A small class-conditioned image diffusion model, trained from scratch.
Model: 7.52M parameters, 32-pixel images, widths [96, 192, 288].
Rows from block 5 of a small class-conditioned image diffusion model, named by matrix and row number. Rows with one number belong to one channel. Each number is 128 + 32 x the weight over its row's rms, rounded and kept within 0 to 255. All counts start at 0.
After each channel's rows are labels from the 100 images, of 14976 (inputs lightly noised), where the channel reaches its highest value: "strongest on" is what is common among them. Only what is clearly more common there than usual is listed. The data: photos of plants, animals and fungi (iNaturalist).
# convs0: first 3x3 conv (model.mid.2.convs.0.weight, 288x288x3x3, standardized in use, each kernel summed), inputs 0-71
# convs1: second 3x3 conv (model.mid.2.convs.1.weight, 288x288x3x3, standardized in use, transposed, each kernel summed), outputs 0-71

convs0.7 [144 145 125 145  53 142 138 161 104  83 113 148 131 144 110 125 129 169 147 157 152 125 107  74 151 155 142 129 132 158 148 121 115 152 156 129 125 150  66 134 120 126 143 129 120 159 159 132 131 134 107 162 111 102 122 186  87 131 113 190 114  69 113 138 148 134 137 112 138 176 162 108]
convs1.7 [180 131 156 128  91  52 105 141  98 164 110 176 168 112 159 154 104 100 138  81 118 165 138 133  98 125 139 168 120 172  43 165  92  88 122 103 116 131 106  98 145 121 160 134 133 164 117 104 150 145  82 107 193 155 164  74 124 174 129 116  96 146 159 116  81 115 112 113 140 102 164 129]
strongest on: class Aves; phylum Chordata; order Anseriformes; family: Anatidae

convs0.46 [146 107 134  74 103  92 127 128 123 168 215  79 116 207  59 147  90 139 177 150 111  33 142  85 119 114 192 144 140 164 142 195 128 145 165 174 122 194  95 125 114  76 114 139 146 124 121 131 103 169 144  80 123 161 115  57 177  79 203 127  87 126 108 144 132 128 106 123 117 162 119 157]
convs1.46 [152 161 122 173 122 147 135 103 136 111  52 145 115  97 157 138 129 112  90  88 133 216 134 173 175 136 180 111 124 171  91  98 136 115 104 124  65 106 117  98 142 126 209 114 136 124 180  86 177 149 157 102 124 124 205 180 100 122  70 105 178 148 142 105 149  85 142 109 145 160  91  66]
strongest on: order Lepidoptera

convs0.72 [ 96 139 111 166  36 115 137  56  90  72 152 137 172 115 129 116 113 104 151 145 141  64  62  84 131  84 132  92 147 113 132 111 196 144 114 113 127 178  79  93 115 147  86 208 155  95 129 110 131  83 113  96 100 127 108 202 147 159 164 118 143 175 122 139 161 134 127 124 151 133 160 154]
convs1.72 [148 113 192 119 150 186 131 133 152 170 142 100  91 172 152 157 173  78 106 151  98 130 139  98 102 131 182  73 101 140 135  79 158 133 126 149 136 156 128 110 145 171 152  61 170  72 134 156 140 115 191 124 181 193 113  91 142 141 105 164 118 124 152  60  93  70 121 113 131  76 101 114]
strongest on: order Charadriiformes

convs0.233 [ 85 157 129 102  86 158 130 155 123 115 134 157 182 147 120 117 149 174 111 160  67  73  69 124 139  91 160 110 128 164 138 142 101 142 135  96 149 180 135 160 122  95 193  44 107 171 152 169 150  62 120 127 166 141 146 111 194 133 158 103  97 113 120 133 169 135  83 157 120 165 105 128]
convs1.233 [129 160 131 107 182 143 128 150  96 128 123 143 108  97 106 121  72 120 134 113 143 155 173 146 127 149  99 125 178  52 142 104 122 125 148 142 125 142  69  62 154 106 126 121 104  95  95 142 168 221 103 167  98 169  87 136  67 158 145 137 150 106 108 121 103 102 176 151 159 112 151  96]
strongest on: phylum Tracheophyta; kingdom Plantae

convs0.43 [ 51 104 157 120 118 192 130 143 174 114 205 154 107 109 179 121 161  74 126 102  81 147 156 191 113 119 112  99 133 116 123 107 114 127 119 153 126 112 177 115 121  78 122  98 117 132 180 104 136 114 123  93  91 113 139  92 146  24 127 131 150 100  87 126 129 128 113 177 128 193 143 122]
convs1.43 [161  94 120 205 111  28 148  95  59 107  86 117 136 147  66 131 131 112 149 131 202 110  73 115 124 159 113 147 144 175 133 119 136 118  87 140 149 115 113  86  95 121 148 159  97 121 103 115 127 121 159 139 121 138 111 133 149 174 149 130 130 132 150 125 117 187 138  95 137 155  62  97]
strongest on: phylum Tracheophyta; kingdom Plantae

convs0.151 [189 169 149 108 175 198  83 149 125 135 149 118 121 126 119 125 152 115 134 125 137 130 104 139 154 119 166 152  92 159  77 136 115  97 152  96 192 137 237 125  47 185 140 114  93  97 116  55  89  75 128 151 128 134 128  73 116 128 139 182 104 123 145 128 174  97 155  85 107 122  93 117]
convs1.151 [ 98 188 117  96 132  96 113  68 133 166  76 132  77 168 116 108  66 149  96 166 122 126 136 173 135 164  95 134  96 146 153 188  80 114 178 132  85 100   1 101 147  96 148 163 100 125 163 181 191 138 107 147 164 182 154 166 148 121 163 108 162 173 178 161 116 125 166 168 111 155 150  92]
strongest on: class Insecta; phylum Arthropoda; order Lepidoptera

convs0.115 [175 110 104 218 150 175 157 120 171  84 115 140 101 174 109 155 163 142  81  97 136 137 120  81 125 116 125 139 157  89 144  97 129 141 102 133 102  86 113 121 161 131 112 142 139  74 143 128 114  98 125 108 186 126 131  76 155  52  47  54 168 128 190 166 169 153 134 135 131 100 124 136]
convs1.115 [105 165  56  92 101  83 129 180  48 186 135 136 130 151 102 113 142 187 167 164 124 108 133 139 112 116 113 129 194  93 141 131 117 115 124  92 112 107  91 189 119 103  86 115 109 126 128 110 132 160  84 134 146 155 141 112 125 150 128 129 174 151 113 158 138 165 122 117 111 102 137 215]
strongest on: class Aves

convs0.192 [106 126 111 134  86 113 117 114 154  76 128 119 110 116 148 117 145  93 114 140 161 122 142  87 100  59  88 180 101 138 116 127 127 105 111 148 167  74 199 124  92 131 193 129 110 179 137 124  88 133 105 107 130 149 160  99 107 127 188  64 156 225 104 123 156 101 159 176 161 162  85 138]
convs1.192 [152  90 162 149 222 136 123 204  61 126 188 160 146 127 127 136  94 105 104 120 141  42  72 130  78 155 183  86 180 128 122 174  82 138 173 136 139 104  84 108 154  84 129 108  87  89  81 136 129 162 140 141 151 101  70 183  88 142  74 129 102  56 132 124 103 157 165 142 121 171 139 131]
strongest on: phylum Chordata; class Aves

convs0.149 [161 170 115 170 182  67 139  81 125 122 169 144 171 136 109 135 119 130 116 118  85 124 125  94 130 180  76  67 145 104 133 122 132 134 111 127 120 110 144 153 144 149 160 114 130 166 153 111 115 115 152 111 189 129 112 138 155 182 168 130 152 230  89 139 117 149 177 136 145 156 174 133]
convs1.149 [166 142 156 118 105 144 128 141  95 155  66  71 117 183 197 149 146 108 127 119 123 152 104 136 203 120 150 145 159 167  71 108 152 177 143 176 157 175 123 133 161 142 148 123  97  77  84 179 130 118 103 126 128  98 180 101 119  65  87 157 118 135 142 124 150 152 193  98 123 168 162 161]
strongest on: order Lepidoptera

convs0.16 [114 115 144 109 162 127 131 112  61 146 132 166 112 133 147 112 107 124  94 116 130  79 134 141 136  96 151 153 143 134 144 116 144 122 115 169 117 150  74 195 120 107  80  81 113 109 153 140 136 129 104 145  94  75 170  57 160  91 151  46 121 123  64 134 124 111 148 147 131 162 124 190]
convs1.16 [143 129 116 130 120 136 150 117 233 162 105 114 155 131 137 113 129 133 103 129  90 131 120 100 118 153 106 144 111 111 120  99 106  81  82  88  85 157 178 125 129  87 169 129 141 152 117 164 161 138 133 150 125 183 102 121  92 193 125 138 129  80 173 122 135 152  99 135 110 128  97  77]
strongest on: order Passeriformes

convs0.89 [110 150 109 188  58 124 104 127 125 105 194 114 160 129 156 128 166 165 154 157 164 151 133 125 134  90 142 177 124 146 125 141 158 107 148 127 181  79  89  88 154 148 201 104 126 134 166 140 154 107 151 158 137 153 108 172 150  87 179 179 103 132 103 125 130 129 128  97 112 174 119 147]
convs1.89 [132  91 118 116 106 129 144 104 146  85  68 142 160 136 165  70  84 126 122 158 160  76 132 144 169 140 130 158 168 134 130 111  77  99  99 124 114 142 147 152 105 121 100 124 141 145 114 134 202 136  75  86  58 153 138 128  86 111  86 140 151 153 165  98  94  55 185 140 170  73 136 130]
strongest on: kingdom Plantae; phylum Tracheophyta; class Magnoliopsida

convs0.109 [ 88 128 118 154 111 131 158 193 122 162 101  82 171  58 141 117 133 162  94 122 112 117 151 131 143  45 140 154 144  98 163 104  55 154 142 151 106 112  49 147 138 142 179 118 140 143 152 157 144 125 118 124 227  93 154  50 197  97  96  89 148 129 118 150 170 152 175 121 116 115 125 179]
convs1.109 [107 132 129  77 156 127 102  98  77 102  77 123 109 113 110 105  94 196 174 161 128 105  87  97 137 173  83  68 167 151 111  86 167  95 156 137 113  99 104 136 114 106  92 173  44 153  85  81  78 165 121 113  53 170 134 158 109 166 154 138 126 126 126 140 146 141 135  78 118 128 162 157]
strongest on: order Lepidoptera

convs0.276 [118 168  90 149 119 148 147  67 114 117 121  91 130 164  52 136  80 155 130 162 165 103 169  59 146 152  70 183 150 157 152  97 134 135 148 102 144  94  85  80 207  91 106 214 140 142  81 180 124 130 113 121 144 188 171 180 114  84 147 105 143 142 141 146 121 142  99 103 126 127  72 155]
convs1.276 [ 89 103 201  94 124 141 124 163 151 163 133 123 121 134 219 162 176 172 113 146 100 111 103 134 155 106 181  96 156 122 146  84 150  91 141 107  66 128 138 147 125 109 101  92 148 122 112 110 145 159 121 110 112 152 142 133 151 156 148 168 119 194 109 129 120 136 137 143 134 153 132  81]
strongest on: phylum Arthropoda

convs0.281 [168 160 159 132 159 142 100  86 153 166  93 139 108 108 150 139 123 160 157 150  64 121 163 100 157  76 134 179  92 145  91 104  86 105 121 132 118 146 147 112  82 132 145  89 114 190 140 170 154  98 131 110 108 169 200 104  90  76 144  73 158 181 177  97 151  97 159 142 108 240  98 117]
convs1.281 [ 76 101  87 105 123  97 114 137 147 107 149 115  89 109  94 145 165  93 156 139 121 151 132 111 144 199 116 137 120 112 118 158 179  91 137 137 125 152 102 114 163 106  45 125 114 126 112 133  90 111 134 173 156 131 123  93 130 117  93 150  78 124 121 151 134 102 116 123 174  28 107 130]
strongest on: phylum Arthropoda; class Insecta

convs0.83 [179 153 135 134 118 140 139 114 127  89 139 166  92 112 119 148 141 189 161 126 114 141 114  68 102  87 103 105 130 128 136 110 177 126 147  64 156  93 198 126  59 151 120 115 140 170 162  97 101 127  68 105 120 175 142  43 135  36 181 158 195 134 105 142 116 140 105 112 118 141 146 152]
convs1.83 [130 171  89 119 200 128 183 125 158  80 146 115 111 155 119  96  46 141 127 127 113 113 174  99 148  76 171 112 141 119 125 125 189  89 166 175 110  87  38 108 102 110  77 134 116  87 129 102  81 171  57 123 125 111 118 160 153 111 160 116 151 117 106 118 130 184 104 120 119 101  87 119]
strongest on: kingdom Plantae; phylum Tracheophyta; class Magnoliopsida; order: Asterales

convs0.160 [ 82 159 119  61  79 132 144  95 119 125 114 131 153 107  87 150 130 149 139 138 106 115  95  32 100 115 127 116 135 154 142 131 172 145 153  86 131  84 155 117 190 115 124 149 131 117 108  62 144 102 149 167 107 167 107 107 131 184 125 107 119 153 125 140 108 128  97 169  89  95 132 134]
convs1.160 [139 119  52 139 114  95 106 151 122 135 148 115 110  92  66  72 114 156 164  84 144 149  56 208  82 127 183 115 130  90 140 162  60  92  95 126 120 140 117 153 125  76  90  84 143 179 133 128  93  91 115  93 153 101 136 137 100 132 103 140 129 139 132 128 133  96 143 137  95 129 148 177]
strongest on: kingdom Plantae; phylum Tracheophyta; class Magnoliopsida

convs0.242 [ 89 150 140 134 129 113 157 189 152 175  95  97 118 158 136 138 116  84  96 123 166 135  37 162 117 136 123  76 148 115 147 140 140 126 139 159 143 107  71 135  82 169  92  48 147 146 135 123 111 239 113 162 141 136 135 143  65 149 135 101 112  48 177 156  97 129  67 137 150  84 155 102]
convs1.242 [ 83 148 134 140 142 138 144  70 130 118 127 145 123 186 171 118 163 157 171  99  50 131 164  68 115  51 140 154  48 147 160 100 114 144  60 122 130 162 174 103 161 101 155 189 121 134 141 120  86  72 134  78 120  95 122 153 134 159  94 142  92 185  87 155  90 125 118 142 117 180  64 111]
strongest on: phylum Chordata; class Aves

convs0.260 [179  98 151  88  92 122 123 166 160 108  75 121  86 153 138 111 137 166 173 127 174 134 155 199 107 202 107 105 135 150 115 123 211 109 129 132 106 156 137 130  88  89 111  55 106 125  72  87  52 154  69 123 155 130 128 245 136  60  94 132 123 172 130 117 111 124 164 118 124 130 149 138]
convs1.260 [101 223  53 164 168 153 111 121 159 140 121 139 193 134 109 138 111 138 154 168 160 123 156  80 119  92 138  95 139 104 131 116 146 145 134 116  99 117 153  87 129 132 153 128 170 110 121 134 147 112 148 187  87 116  86 133  97 142 146 160 124 115 170 169  68 178  85 122  96 158 128  68]
strongest on: class Aves

convs0.208 [ 95  98 164  94 115 108 141 136 131 123 158 127 189 144 128 105 119  82 123 131 145 105 129 169 153 110 194  94 157 139 127 137 133 139 133 149 142 238  53 132 117  99 139 182 140 145 174 145 156  97 111 107 115 136 144  56  70 102 115 177 123 124 147 123 145 137 112 106 103 177  94 102]
convs1.208 [134 149 100 149 134 207 174 149 122 144 180 135  74 135 136 166 108 136  76 135 113 142 138 111 126 100  83 161 174 117 138 152 129 158 129  87 143 138 182 125 162 149 154 125 125 110  69 134 102 128 151 111 140 134 156 135 101 132 160  51 108 143 147 114 110 146 141 151 162 127 150 138]
strongest on: phylum Arthropoda; class Insecta

convs0.5 [129 140 123 230 105 126 128 113 135  70 147 178 101 112  69 124 120 165 142 138 154 139  50 106  93 148 137 102 138 145 135 118 184 131 126 114 142  91  15 125 155 115 184 117 132 132 173  67 113 156 155 159 117 102  77 144 158 140  64 155 149 133 145 133  90 118 147 173 136  92 202 111]
convs1.5 [119  69  98  87 116 182 141 116 161 133  84 109 140 131 212 166 115 151 178  60 142 139 128 152 138 104 110 148 112 182 150 115  82 134 149 137 134 168 187  92 109 128 131 141 146 163  92 187 140 131 148 115 143 119 150  70 139 115 163 142 153 190  98 133 154 133 152  47 105 175  81 126]
strongest on: phylum Chordata; class Aves

convs0.113 [103  99  67 102 135 127 143 147  89 153 100  85 189 103 133 134  97  87 117 104 175 104 122 148 115 123 100  93 142 153 134 117 118 134 137 171  89  81   0 131 122  96 149 181 146 138  93 130 124 173 121 147 172 216 192  35 228 148 164 128 131 187 137 135 181 117 162  75 133 177 107 126]
convs1.113 [ 90 125 154 207  91 151  94 125 116 143 157 139 127  90 118 145 176 140  55 191 105 131 141 138 118 153 128 129 153 157  95  84 110 173 136  91  97 154 162 143 128 191 180 137 115 169  91  76 126 129 124 108  84 134 117 174  98 139  85 111  99 130 126 107 163 138 113 116 115 142 161 232]
strongest on: kingdom Plantae; phylum Tracheophyta; class Magnoliopsida

convs0.283 [ 92 131 151  92  60 167 147 158 138 117 152 105 153 121 125 145 146  66 142  99 147 121 141 119 117 150 138 110 146 153 144 133 151 142 159 117 126 139  73 140 160 165 115  72 159  87 105  53 161  61 165 111 145 155 169  82  88 225  70  96 103 125 153 145  86 147 142 157 114 114 156 142]
convs1.283 [110  98 116 149 115  97 133 173 112 149 130 138 114  74  92 148  82 154 137  98 125 113  71 192  81 153 115 119 119 133 127 113 156 154 122 103 102 131 113 173 147  71 108 114 175 110 153 107 155 141  85  98 124 117 102 108 131  88  91 124 136  97 150 137 166 119 164 117 103 163 155 132]
strongest on: kingdom Plantae; phylum Tracheophyta; order Charadriiformes

convs0.85 [209  95 125 178 138 154 132 211 109 144 129 145 131 113  84 106 123 128 102 112  99 150 125 129  94 142 156 108 131 115 131 161 115 120 140  95 142 146 118 148 185  86 143  70 107 133 108 121 110  78 184  86 116 162 116 135 118 175 104  97 146 162 164 129 171 121 135 155 132 141 189 121]
convs1.85 [100 131 142 104 101  80 138  95 164 118 138  73 147 114  73 115 123 146  90  83 160 124 161 150 161 113 126 102  74  49  63 163 181 161  90 134 126 145 126 137 134 139 139 139 146 177 141  96 124 134  85 109 100 119 115 150  98 120 176 152 162 126 110 144 106 203  97 115 134 104  79 120]
strongest on: order Charadriiformes

convs0.271 [117 231  99  63 160 182 116 100 142 126 169  77 135  89 113 140  96 111 149 145 126 209  99  54 140 126 147 161 116 158 116 119  70 130 120 139 129  75  38 138 125 108 132  73 113 103  69  80  83  89 101  99 173 231 173 140 175 130 119  92 103 128 170 136 209 125 165 121  70 162 160 134]
convs1.271 [123 175 101  98 100 144 128  77  86 101 112 119 108 134 145 133 173  94 148 133 184 129 146 180  88 102 153 115 148  84 106 162 141 102 142 107  97 156 128 112 132 152 105 132 110 143 140 147 230  94 100 139  95 117  52 219 135 117 109 143 126 114  96  90  53  99 126 169 134  85  73 178]
strongest on: class Insecta; phylum Arthropoda; order Lepidoptera; order: Odonata

convs0.82 [127 192  78 212 138 116 110 211 148 135 128 113  80 115 140 110 120 157 145 130 164 134 164 172 131 100  46 110 106  86 108 148 164 131 124 106 128 186 100  61 140 133 150 198 131 149 113 111 111 105 179 123  47  87 143 133 160 102 145  69 115 169 111 119 119 124 122 120 133 100 113 136]
convs1.82 [111 144  98  72  87 143 148  45 152 214 106 129 106 175  87 156 153 137 124 179  91 129  27 104 161 138  98  92 141 172 145 109  88 171 204 189 124  69 153 136 131 104 128  81 149  77 130 121 124 160 133 140 130 142 154 124 106 117 161 155  84 141 144 108 113 181 107 128 129 147 111  93]
strongest on: class Aves

convs0.112 [144 132 156 134 127  84 156 132 132 148 148 140 146 142 123 155 145 107  98 113 197 202 148  45 144 176  68 119 158 129 138 125 148 138 134 161 108  50 112 107 178 128 142 132 126 136  96 167  91 130 134 137 176 135 117 174 143 132 126  89 178 146 126 162 130 126 117  14 151 127 135 150]
convs1.112 [103  84  99 168 124 154 115 127 120 118  86 121 157 136 175  94 141 165 117 124  90 104  60 162  83  86 121 113 153 121  88 121 155 149 132 126 101 183  94 122  74 108  95 169 170 135 122  67  85  91 145 125 104 119 155 105 132 117 114 145 158 131  96 159 131 142 135 189 135 166 109 103]
strongest on: class Aves; phylum Chordata

convs0.132 [ 85 140 169 113 114 132 154 107 181 115 130 129 147  83 155 146 128 151 130 111 191 114 120 100 124 103 150 145 155 100 144 102 164 155 140 130 129 119 126 125 145 111  56 123 143 124 115 111 129 104 125 160 144 100  49 114  64 192 107  96 134 129  99 147 146 134 101 151 164 158 113  98]
convs1.132 [149  94 122 134 127  93 150 147  75 138 131 121 155  97 105 138 117 132 107  96  94 126 207 104 150 112 198 111 169 154 133 116 120  94 103 136 130  83 126 155 107 160 130  69 149 142 156 180  98  95 124 106 136 127 152  55 156   0 140 131 128 144 167 138 150 169 139 108  48 134 141 110]
strongest on: order Passeriformes

convs0.167 [131 130 110  88 190 173 159 115 127 155  83 136 185 120 135 129  90 145 166 144 164 125 146  84 155 145 119 112 159 119 144 151  86 138 141  86 142 102 180 101  81 130 110 126 122 165 160  92  90 130  75 139 131 163 163 112 109  80 126 128 127 112 174 153 145 145 154 148  61 192 181 161]
convs1.167 [118 152 119 142 114 126 146 170 138 141 150 132  99 137 121 117 139 185 173 152 125  86 220 136  73 121 201 136 132 113 139 131 182 108 203 157 144 152 116 125 129 204  90 150  73 108  97  51 137  96 163 164 132 133 152  98 168 154 145  99 171 110  76 141 123 143 107 158 148  87 117 105]
strongest on: class Insecta; phylum Arthropoda; order Lepidoptera

convs0.286 [134 121 129 158 112 107 109 130 126 114 174 103 101 106 111 117 110 114 152 138 151 173  91 170 121 127 129  90 104  82 115 138 127 135 135 112 101 139 104 168 119 140 121 158 129 140  84 215 135 109 113 128 136 149 204 116  68 137 112  95  81 157 100  97 130 115 172 148 145 169 122  70]
convs1.286 [166  93 135 109 172 104 106 176 130 113  94 131 150 136 148 151 100 104 105 107 114 138 103 124  92 101 181 128 119 162 171  65 153 166  91 145 133 145 144  83 173 101 120 104 168 154 180  59 121 167 200 134 102 128 144 148 172 125 125 134  75 139 153 169 120  37  89 109 113 120 112 130]
strongest on: class Insecta; phylum Arthropoda

convs0.231 [106 148 112 129 150 177 145  97 163 161  66 143 111  75 145 131  96 158 128 173 122  95  82 188 126  91 114 109 155  87 149  81  96 152 147 109 142 150 118 131 152 129 127 110 153 173 128  89 135 132 105 177 105  72 121 154 128  96  78 149 126 116 168 135 139 139 164 100 135 181 147 114]
convs1.231 [194 165 152 154  90 103 129  93 139 122 116 103 117 154 152 102 126 139  87  68 125 174 147  51 166 166 140 154  55 153 147 134 168 103 132 144 138 118 129 105 137 101 114 118 130 162 137 134  44 133 151 139 112 178 107 136 147  81 161 100 129 108 119 137 130 182  90 115 132 183 137 127]
strongest on: order Odonata

convs0.165 [133 188 148  94 113 117  83 137 139  99 106  91 109 165 141 139 104  95 180 158 105  76 173 144 161 104 156 140  80 161  79  68 162 113 134 134 109 148 134 109  19 140  98 114 107 110 160 163 103 129  92  89 162 102 135 123 162 151 138 117 115 112 146 103 100 100 111 114 144 148 117 109]
convs1.165 [110 123 118 165 125 126 133 113 120 164 153 167 113 117 157  98 149 137 117  80 117 214 157 112 138 123 116  90 131 129 165 179 109 124 171 154 126  90  83 110 178 135 139 104 157 187 182 139 165 168 109 141 123 128 139 181 138  88 119 161 180 108 117 153 154 138 125 147  55  77 116  93]
strongest on: order Lepidoptera

convs0.244 [144 112 109 106 212 124 152 125 140 148 100 156 100 138 127 117 131 117 151 201 130 126 103 221 127 161 119 192 148 162 154 137 152 136 142 119 139 128 105 162  81 115 129 114 131 175 139 108  84 145  71 125  87 159 122 255 155  55 149  67 137  68 108 142 110 146 168 134 113 188 168 108]
convs1.244 [121 175 140 127  85 162 186 153 188 120 158 109 100 162 148 122 156 129 113  90 112 118 147  89 142 134 148  69  77 141 148 124  88 151 158 109  92  92 162  64 167 142 133 126 130 110 102 132 109  93 156 176 119 162 167  81 103 154 113 147 131 146  90 103 120 108 114 135 137 106 151 178]
strongest on: class Aves; order Passeriformes

convs0.101 [ 94 147  42 196 152 122 134 165 118 148 114 106 139 127 143 142 128 123 111 161 165 105 132 159 113 126 155 124 128  83 133 123  62 133 127  86 160 143 111 106  90 162 152 193 122 100 135 125 148 151  85 139 147 131  69  96 114 191 127 162 124 110 108 135 102 125 140  68  86 109 118 128]
convs1.101 [189 109 215 107  69 144 103  81 127 130 101 143 110 109 118 188 136 131 161 142  65 158 117  39 181 153 115 153 163 114 119 109 151 147 139 160 128 146 182 167 144 127 101 138 139 117 144 166  94 131 157 114 110 148 168 165 122  88 121 198 128 109 186 166 158 166  88 140 185 112 182 117]
strongest on: class Insecta; order Lepidoptera

convs0.84 [112 112 106 127 127  78 153 141 144 106 113  96 137 118 136 123 108  32 165 165 178 119  97 180 126 154 122 145 128 124 139 111 100 154 130 124 166 103  87 123 110 101 137 150 147 132 127  77 125 108  87  91 145 109  91 115 185 153 231 155 119 212 107 159 110 149 185 150 125 102 107 118]
convs1.84 [142 129 110 116 142 130 120 164 163  93 151 159 118 155  77 127 159  96  99 211 178  64 144 119 124 117 179 136  91 129 134  99 170 126 142 146 123 145 165 138 112 179 134 163 152 177 144 101 137 139  93 134 109 111 146 162 101 160  77 138 127  87 139 104 163 109 100 193 165 123 158 224]
strongest on: phylum Arthropoda; class Insecta; order Lepidoptera