A small class-conditioned image diffusion model, trained from scratch.
Model: 7.52M parameters, norm groupnorm, activation relu.
Training: muon at rate 0.0045, 10800 steps.
Data: trained on photos of plants, animals and fungi (iNaturalist), 77898 training examples.
Rows from block 3 of a small class-conditioned image diffusion model, named by matrix and row number. Rows with one number belong to one channel. Each number is 128 + 32 x the weight over its row's rms, rounded and kept within 0 to 255. All counts start at 0. Numbers have three digits each. After the name is the row's rms in percent of the matrix's.
After each channel's rows are labels from the 100 images, of 14976 (inputs lightly noised), where the channel reaches its highest value: "patch colour" is the nearest of a few named colours to the mean colour under the peak; "strongest on" is what is common among them. Only what is clearly more common there than usual is listed. The data: photos of plants, animals and fungi (iNaturalist).
# convs0: first 3x3 conv (model.mid.0.convs.0.weight, 288x288x3x3, standardized in use, each kernel summed), inputs 192-287
# convs1: second 3x3 conv (model.mid.0.convs.1.weight, 288x288x3x3, standardized in use, transposed, each kernel summed), outputs 192-287

convs0.118 111:161085132156100131061110098070068127090089123147105159103129135104087115153159054102148138133126138147125133163153147159142151131171154092176134083027159175128107109158160094179150115171145074111146233115130173069131065119108165120116113084183180133121115126067164135129129168133143097131
convs1.118 124:167122116153116168143120136221149129158140173139134113170185142155111144098160163186100144118095092149091140116155137121090087155099130130109150184217066126106159165100148154173167127063103152096107023113147118133220158154124130093133141143085068112086202075163167145070119118131124154093
patch colour: grey
strongest on: phylum Chordata; class Aves; order Anseriformes; family: Anatidae

convs0.30 099:134181183140157108138166117177123106099187172108115137140146115147158091158164142115135123175147154169151142138097112131171165142161148071144159109081144105123130140145135138099201104163137105073103158135083182060116091237099197143148147145118111128132065145091164109124139194118105111255
convs1.30 117:093125102098102079162087143121119177134074143201157120143100107103101096129125174132148170140118132090109112138130077136109161123100082171133113151113118163213137163120119126106128158132136087194146130201076084173119148073058129111081142099109129115219118133113089114064070146129151141115
patch colour: white; pink
strongest on: phylum Chordata; class Aves

convs0.174 098:117079145104127113096140072103142077122189166144166122151134118072084118126165179151148179171109170110138095121094128128190112125114135192155116152092138095161163162168088142108174181108158125113167169192154126118153088151228137120131143130103112125153103073115152207164170122144093128171
convs1.174 082:127161126162142165135171145093136115132122115097063126137158210102121114157089121113142099123141149146119158147080121134096153160169107158144092149157140144137120092121115084151087070107157151187119087140160075149109061144090072109129086149134108155147078180117144057181100136190152137103
patch colour: white
strongest on: phylum Chordata; class Aves

convs0.150 091:119172146120153137133135108175160093107085098129188099078122161154137200105083128029121102082097130184087118120156117121023101161092129101124106104149095111166125132149154129094143091119118185154202135208107162097132121169138154145135091089165164155206114116101167080121147142121092151121
convs1.150 075:129141108180051180089090155099110099127137124169101167138120094118145145174198144174104131108133148108138172123129069157126130171115136156164129177104139119068115118097128108167085151108072125081096126128123121170131125142175120083077143123088162165119144106118110081173135154095109106131
patch colour: grey
strongest on: class Aves; order Anseriformes; family: Anatidae

convs0.176 113:104171206130163116132158090143094127154106195161157174208177148136104149127168249064137156139161143137128125089101089122151086153115168163117102117161148130129181101177114126153147191124150088150109151167165048155172157112115096103151119091103133135136158066000086157130145138153116125147
convs1.176 133:156090137188091109118157140138200127134164100130087128147161146094122140127124103192135154094118169166162110159145165153194098147109083168161175140094086179131048127089096150121075038117096208124146106135174167142073096189122159155120147078094093141109091169186140121130127124118119074087
patch colour: cyan
strongest on: class Aves

convs0.192 094:145071105104113102128126060167138137120086138128140111088132125128111149121132138072164091146128174149142148118133208156204111125174137077136142128133160169166166185187206124152134084153157050097155170122124062093138137163115195140127156109125127154144121124102187112117163118118118125112
convs1.192 092:139090139188156148118098142107130171154137055084189118147151137186142129166169150143104140104138090068138141138146166102154132160021135146121085061103131072133147146090143178143136167150105154102128111119119108146172101107152107103163078113128130097103150113112094074163114091135118103074
patch colour: grey
strongest on: phylum Chordata; class Aves; order Charadriiformes

convs0.217 116:127146072142137131118132029158041138110145123165087190114111136161085140169172193092151114166160190131084140158065115065139134097147202117114109116140158116127125117137093136180171091132127079125143124188109244133081066116044128130093102114150131149129146117075190139139185164134098127082
convs1.217 134:112116123107125122172088094086149089159138126072180085166122182166129095142073086100138078080146024140170091123120121091145119150104120129143106070142142113166131108168188126158105069153135157110082203145197023108127095125150105109201117133153130135063109127156206087108168100068145081170
patch colour: grey
strongest on: phylum Chordata

convs0.238 074:183052153122144141126088137040101124112141125131128118185124095131211117101095131117165127122192142125092157129127129115151098144107134101176163102094128084092101156131094122125165141109123186103081139115162105100138130130147155140130107153152148153113150160094148144106183144149151115141
convs1.238 076:098183170133073091084146149136132092190167120122096191092096155136092147158134148123095111109134107158124146103116174175172154181119080182154087144084150153129104061127114096151118193111066129169172133116175118121056111165147054119145168108080194124133082119131193090091164150110124146194
patch colour: grey
strongest on: class Aves; phylum Chordata

convs0.194 126:141105121156124088110127152132130150100109117154162037102132123128091134147105154105144088121134150154196150158152205142123155183139151136146099185149150147139127146129187198137132125115164102147148090097115109181147100156092171137152147185179125115138074138132115118146124117144177095101
convs1.194 203:139142206160147160158122163144076069121132108073128178172147150112179070120119080114157099115132119140174144145097090077135090136106150075133100137182097104088175102068174129108118130107107100055155174054131148069111108102156103123100183127146124101091170128151079147152142104107072101159
patch colour: brown
strongest on: phylum Arthropoda; class Insecta; order Lepidoptera

convs0.157 093:142113093103192166161115186134153117125115109193117060114113121139149095126142153251146145072171101144085165092084129121113107126112132131151173125143110122125202048096147139144136101075085094162153113161105156079102094086072148105119109115133114116136103134085103072111189093132121134164
convs1.157 095:154142131119077122069177097159149125119172138170136128130176152119106140111151184075078121156145139146155112122140117136196151090106156164163124095131155185124107153113070052147124135191140182122110104104123130139105111122118148092089156157134143138096137105135161155181140159165144124147
patch colour: white; pink
strongest on: phylum Chordata; class Aves

convs0.232 095:103070131140152174152146180206167141148100162145136170137099114123183149171186100094136093073110151114142144156039110125097145129147106131138155107122138153145151084127090216137170113142151087117119080143143042148080082064155124104110146107075097112084131099104084124145109108142143133176
convs1.232 088:114161126064167126101151147108113169119167113139142156133102150156154140086106091184109168146157164091116124154151123097147116159110122073137110072138152092112098139174174134120133167137154140157129162102132167139138214087130137139130118150135164160157109147113150203152156099100119145116
patch colour: brown
strongest on: class Aves

convs0.89 093:114134102158077086158165133123133167185028145106153101151125139144147118137106086178113126146127164148115123133086147115122119089146100095104086131179177132116151157116105158169086128116109106109083106118115172139088158225067204157133163221183120113130086101123100136153161129146132132175
convs1.89 121:153101118121089180181129151137102111091181028104117139095132179143128162135108104128167136076111090140185132139062103131108131118050159089109118092133112171118153142107113139103148134135107135068235122142100088129099109085130097133150065110142126083127081136147143096146103149129081184134
patch colour: black
strongest on: phylum Arthropoda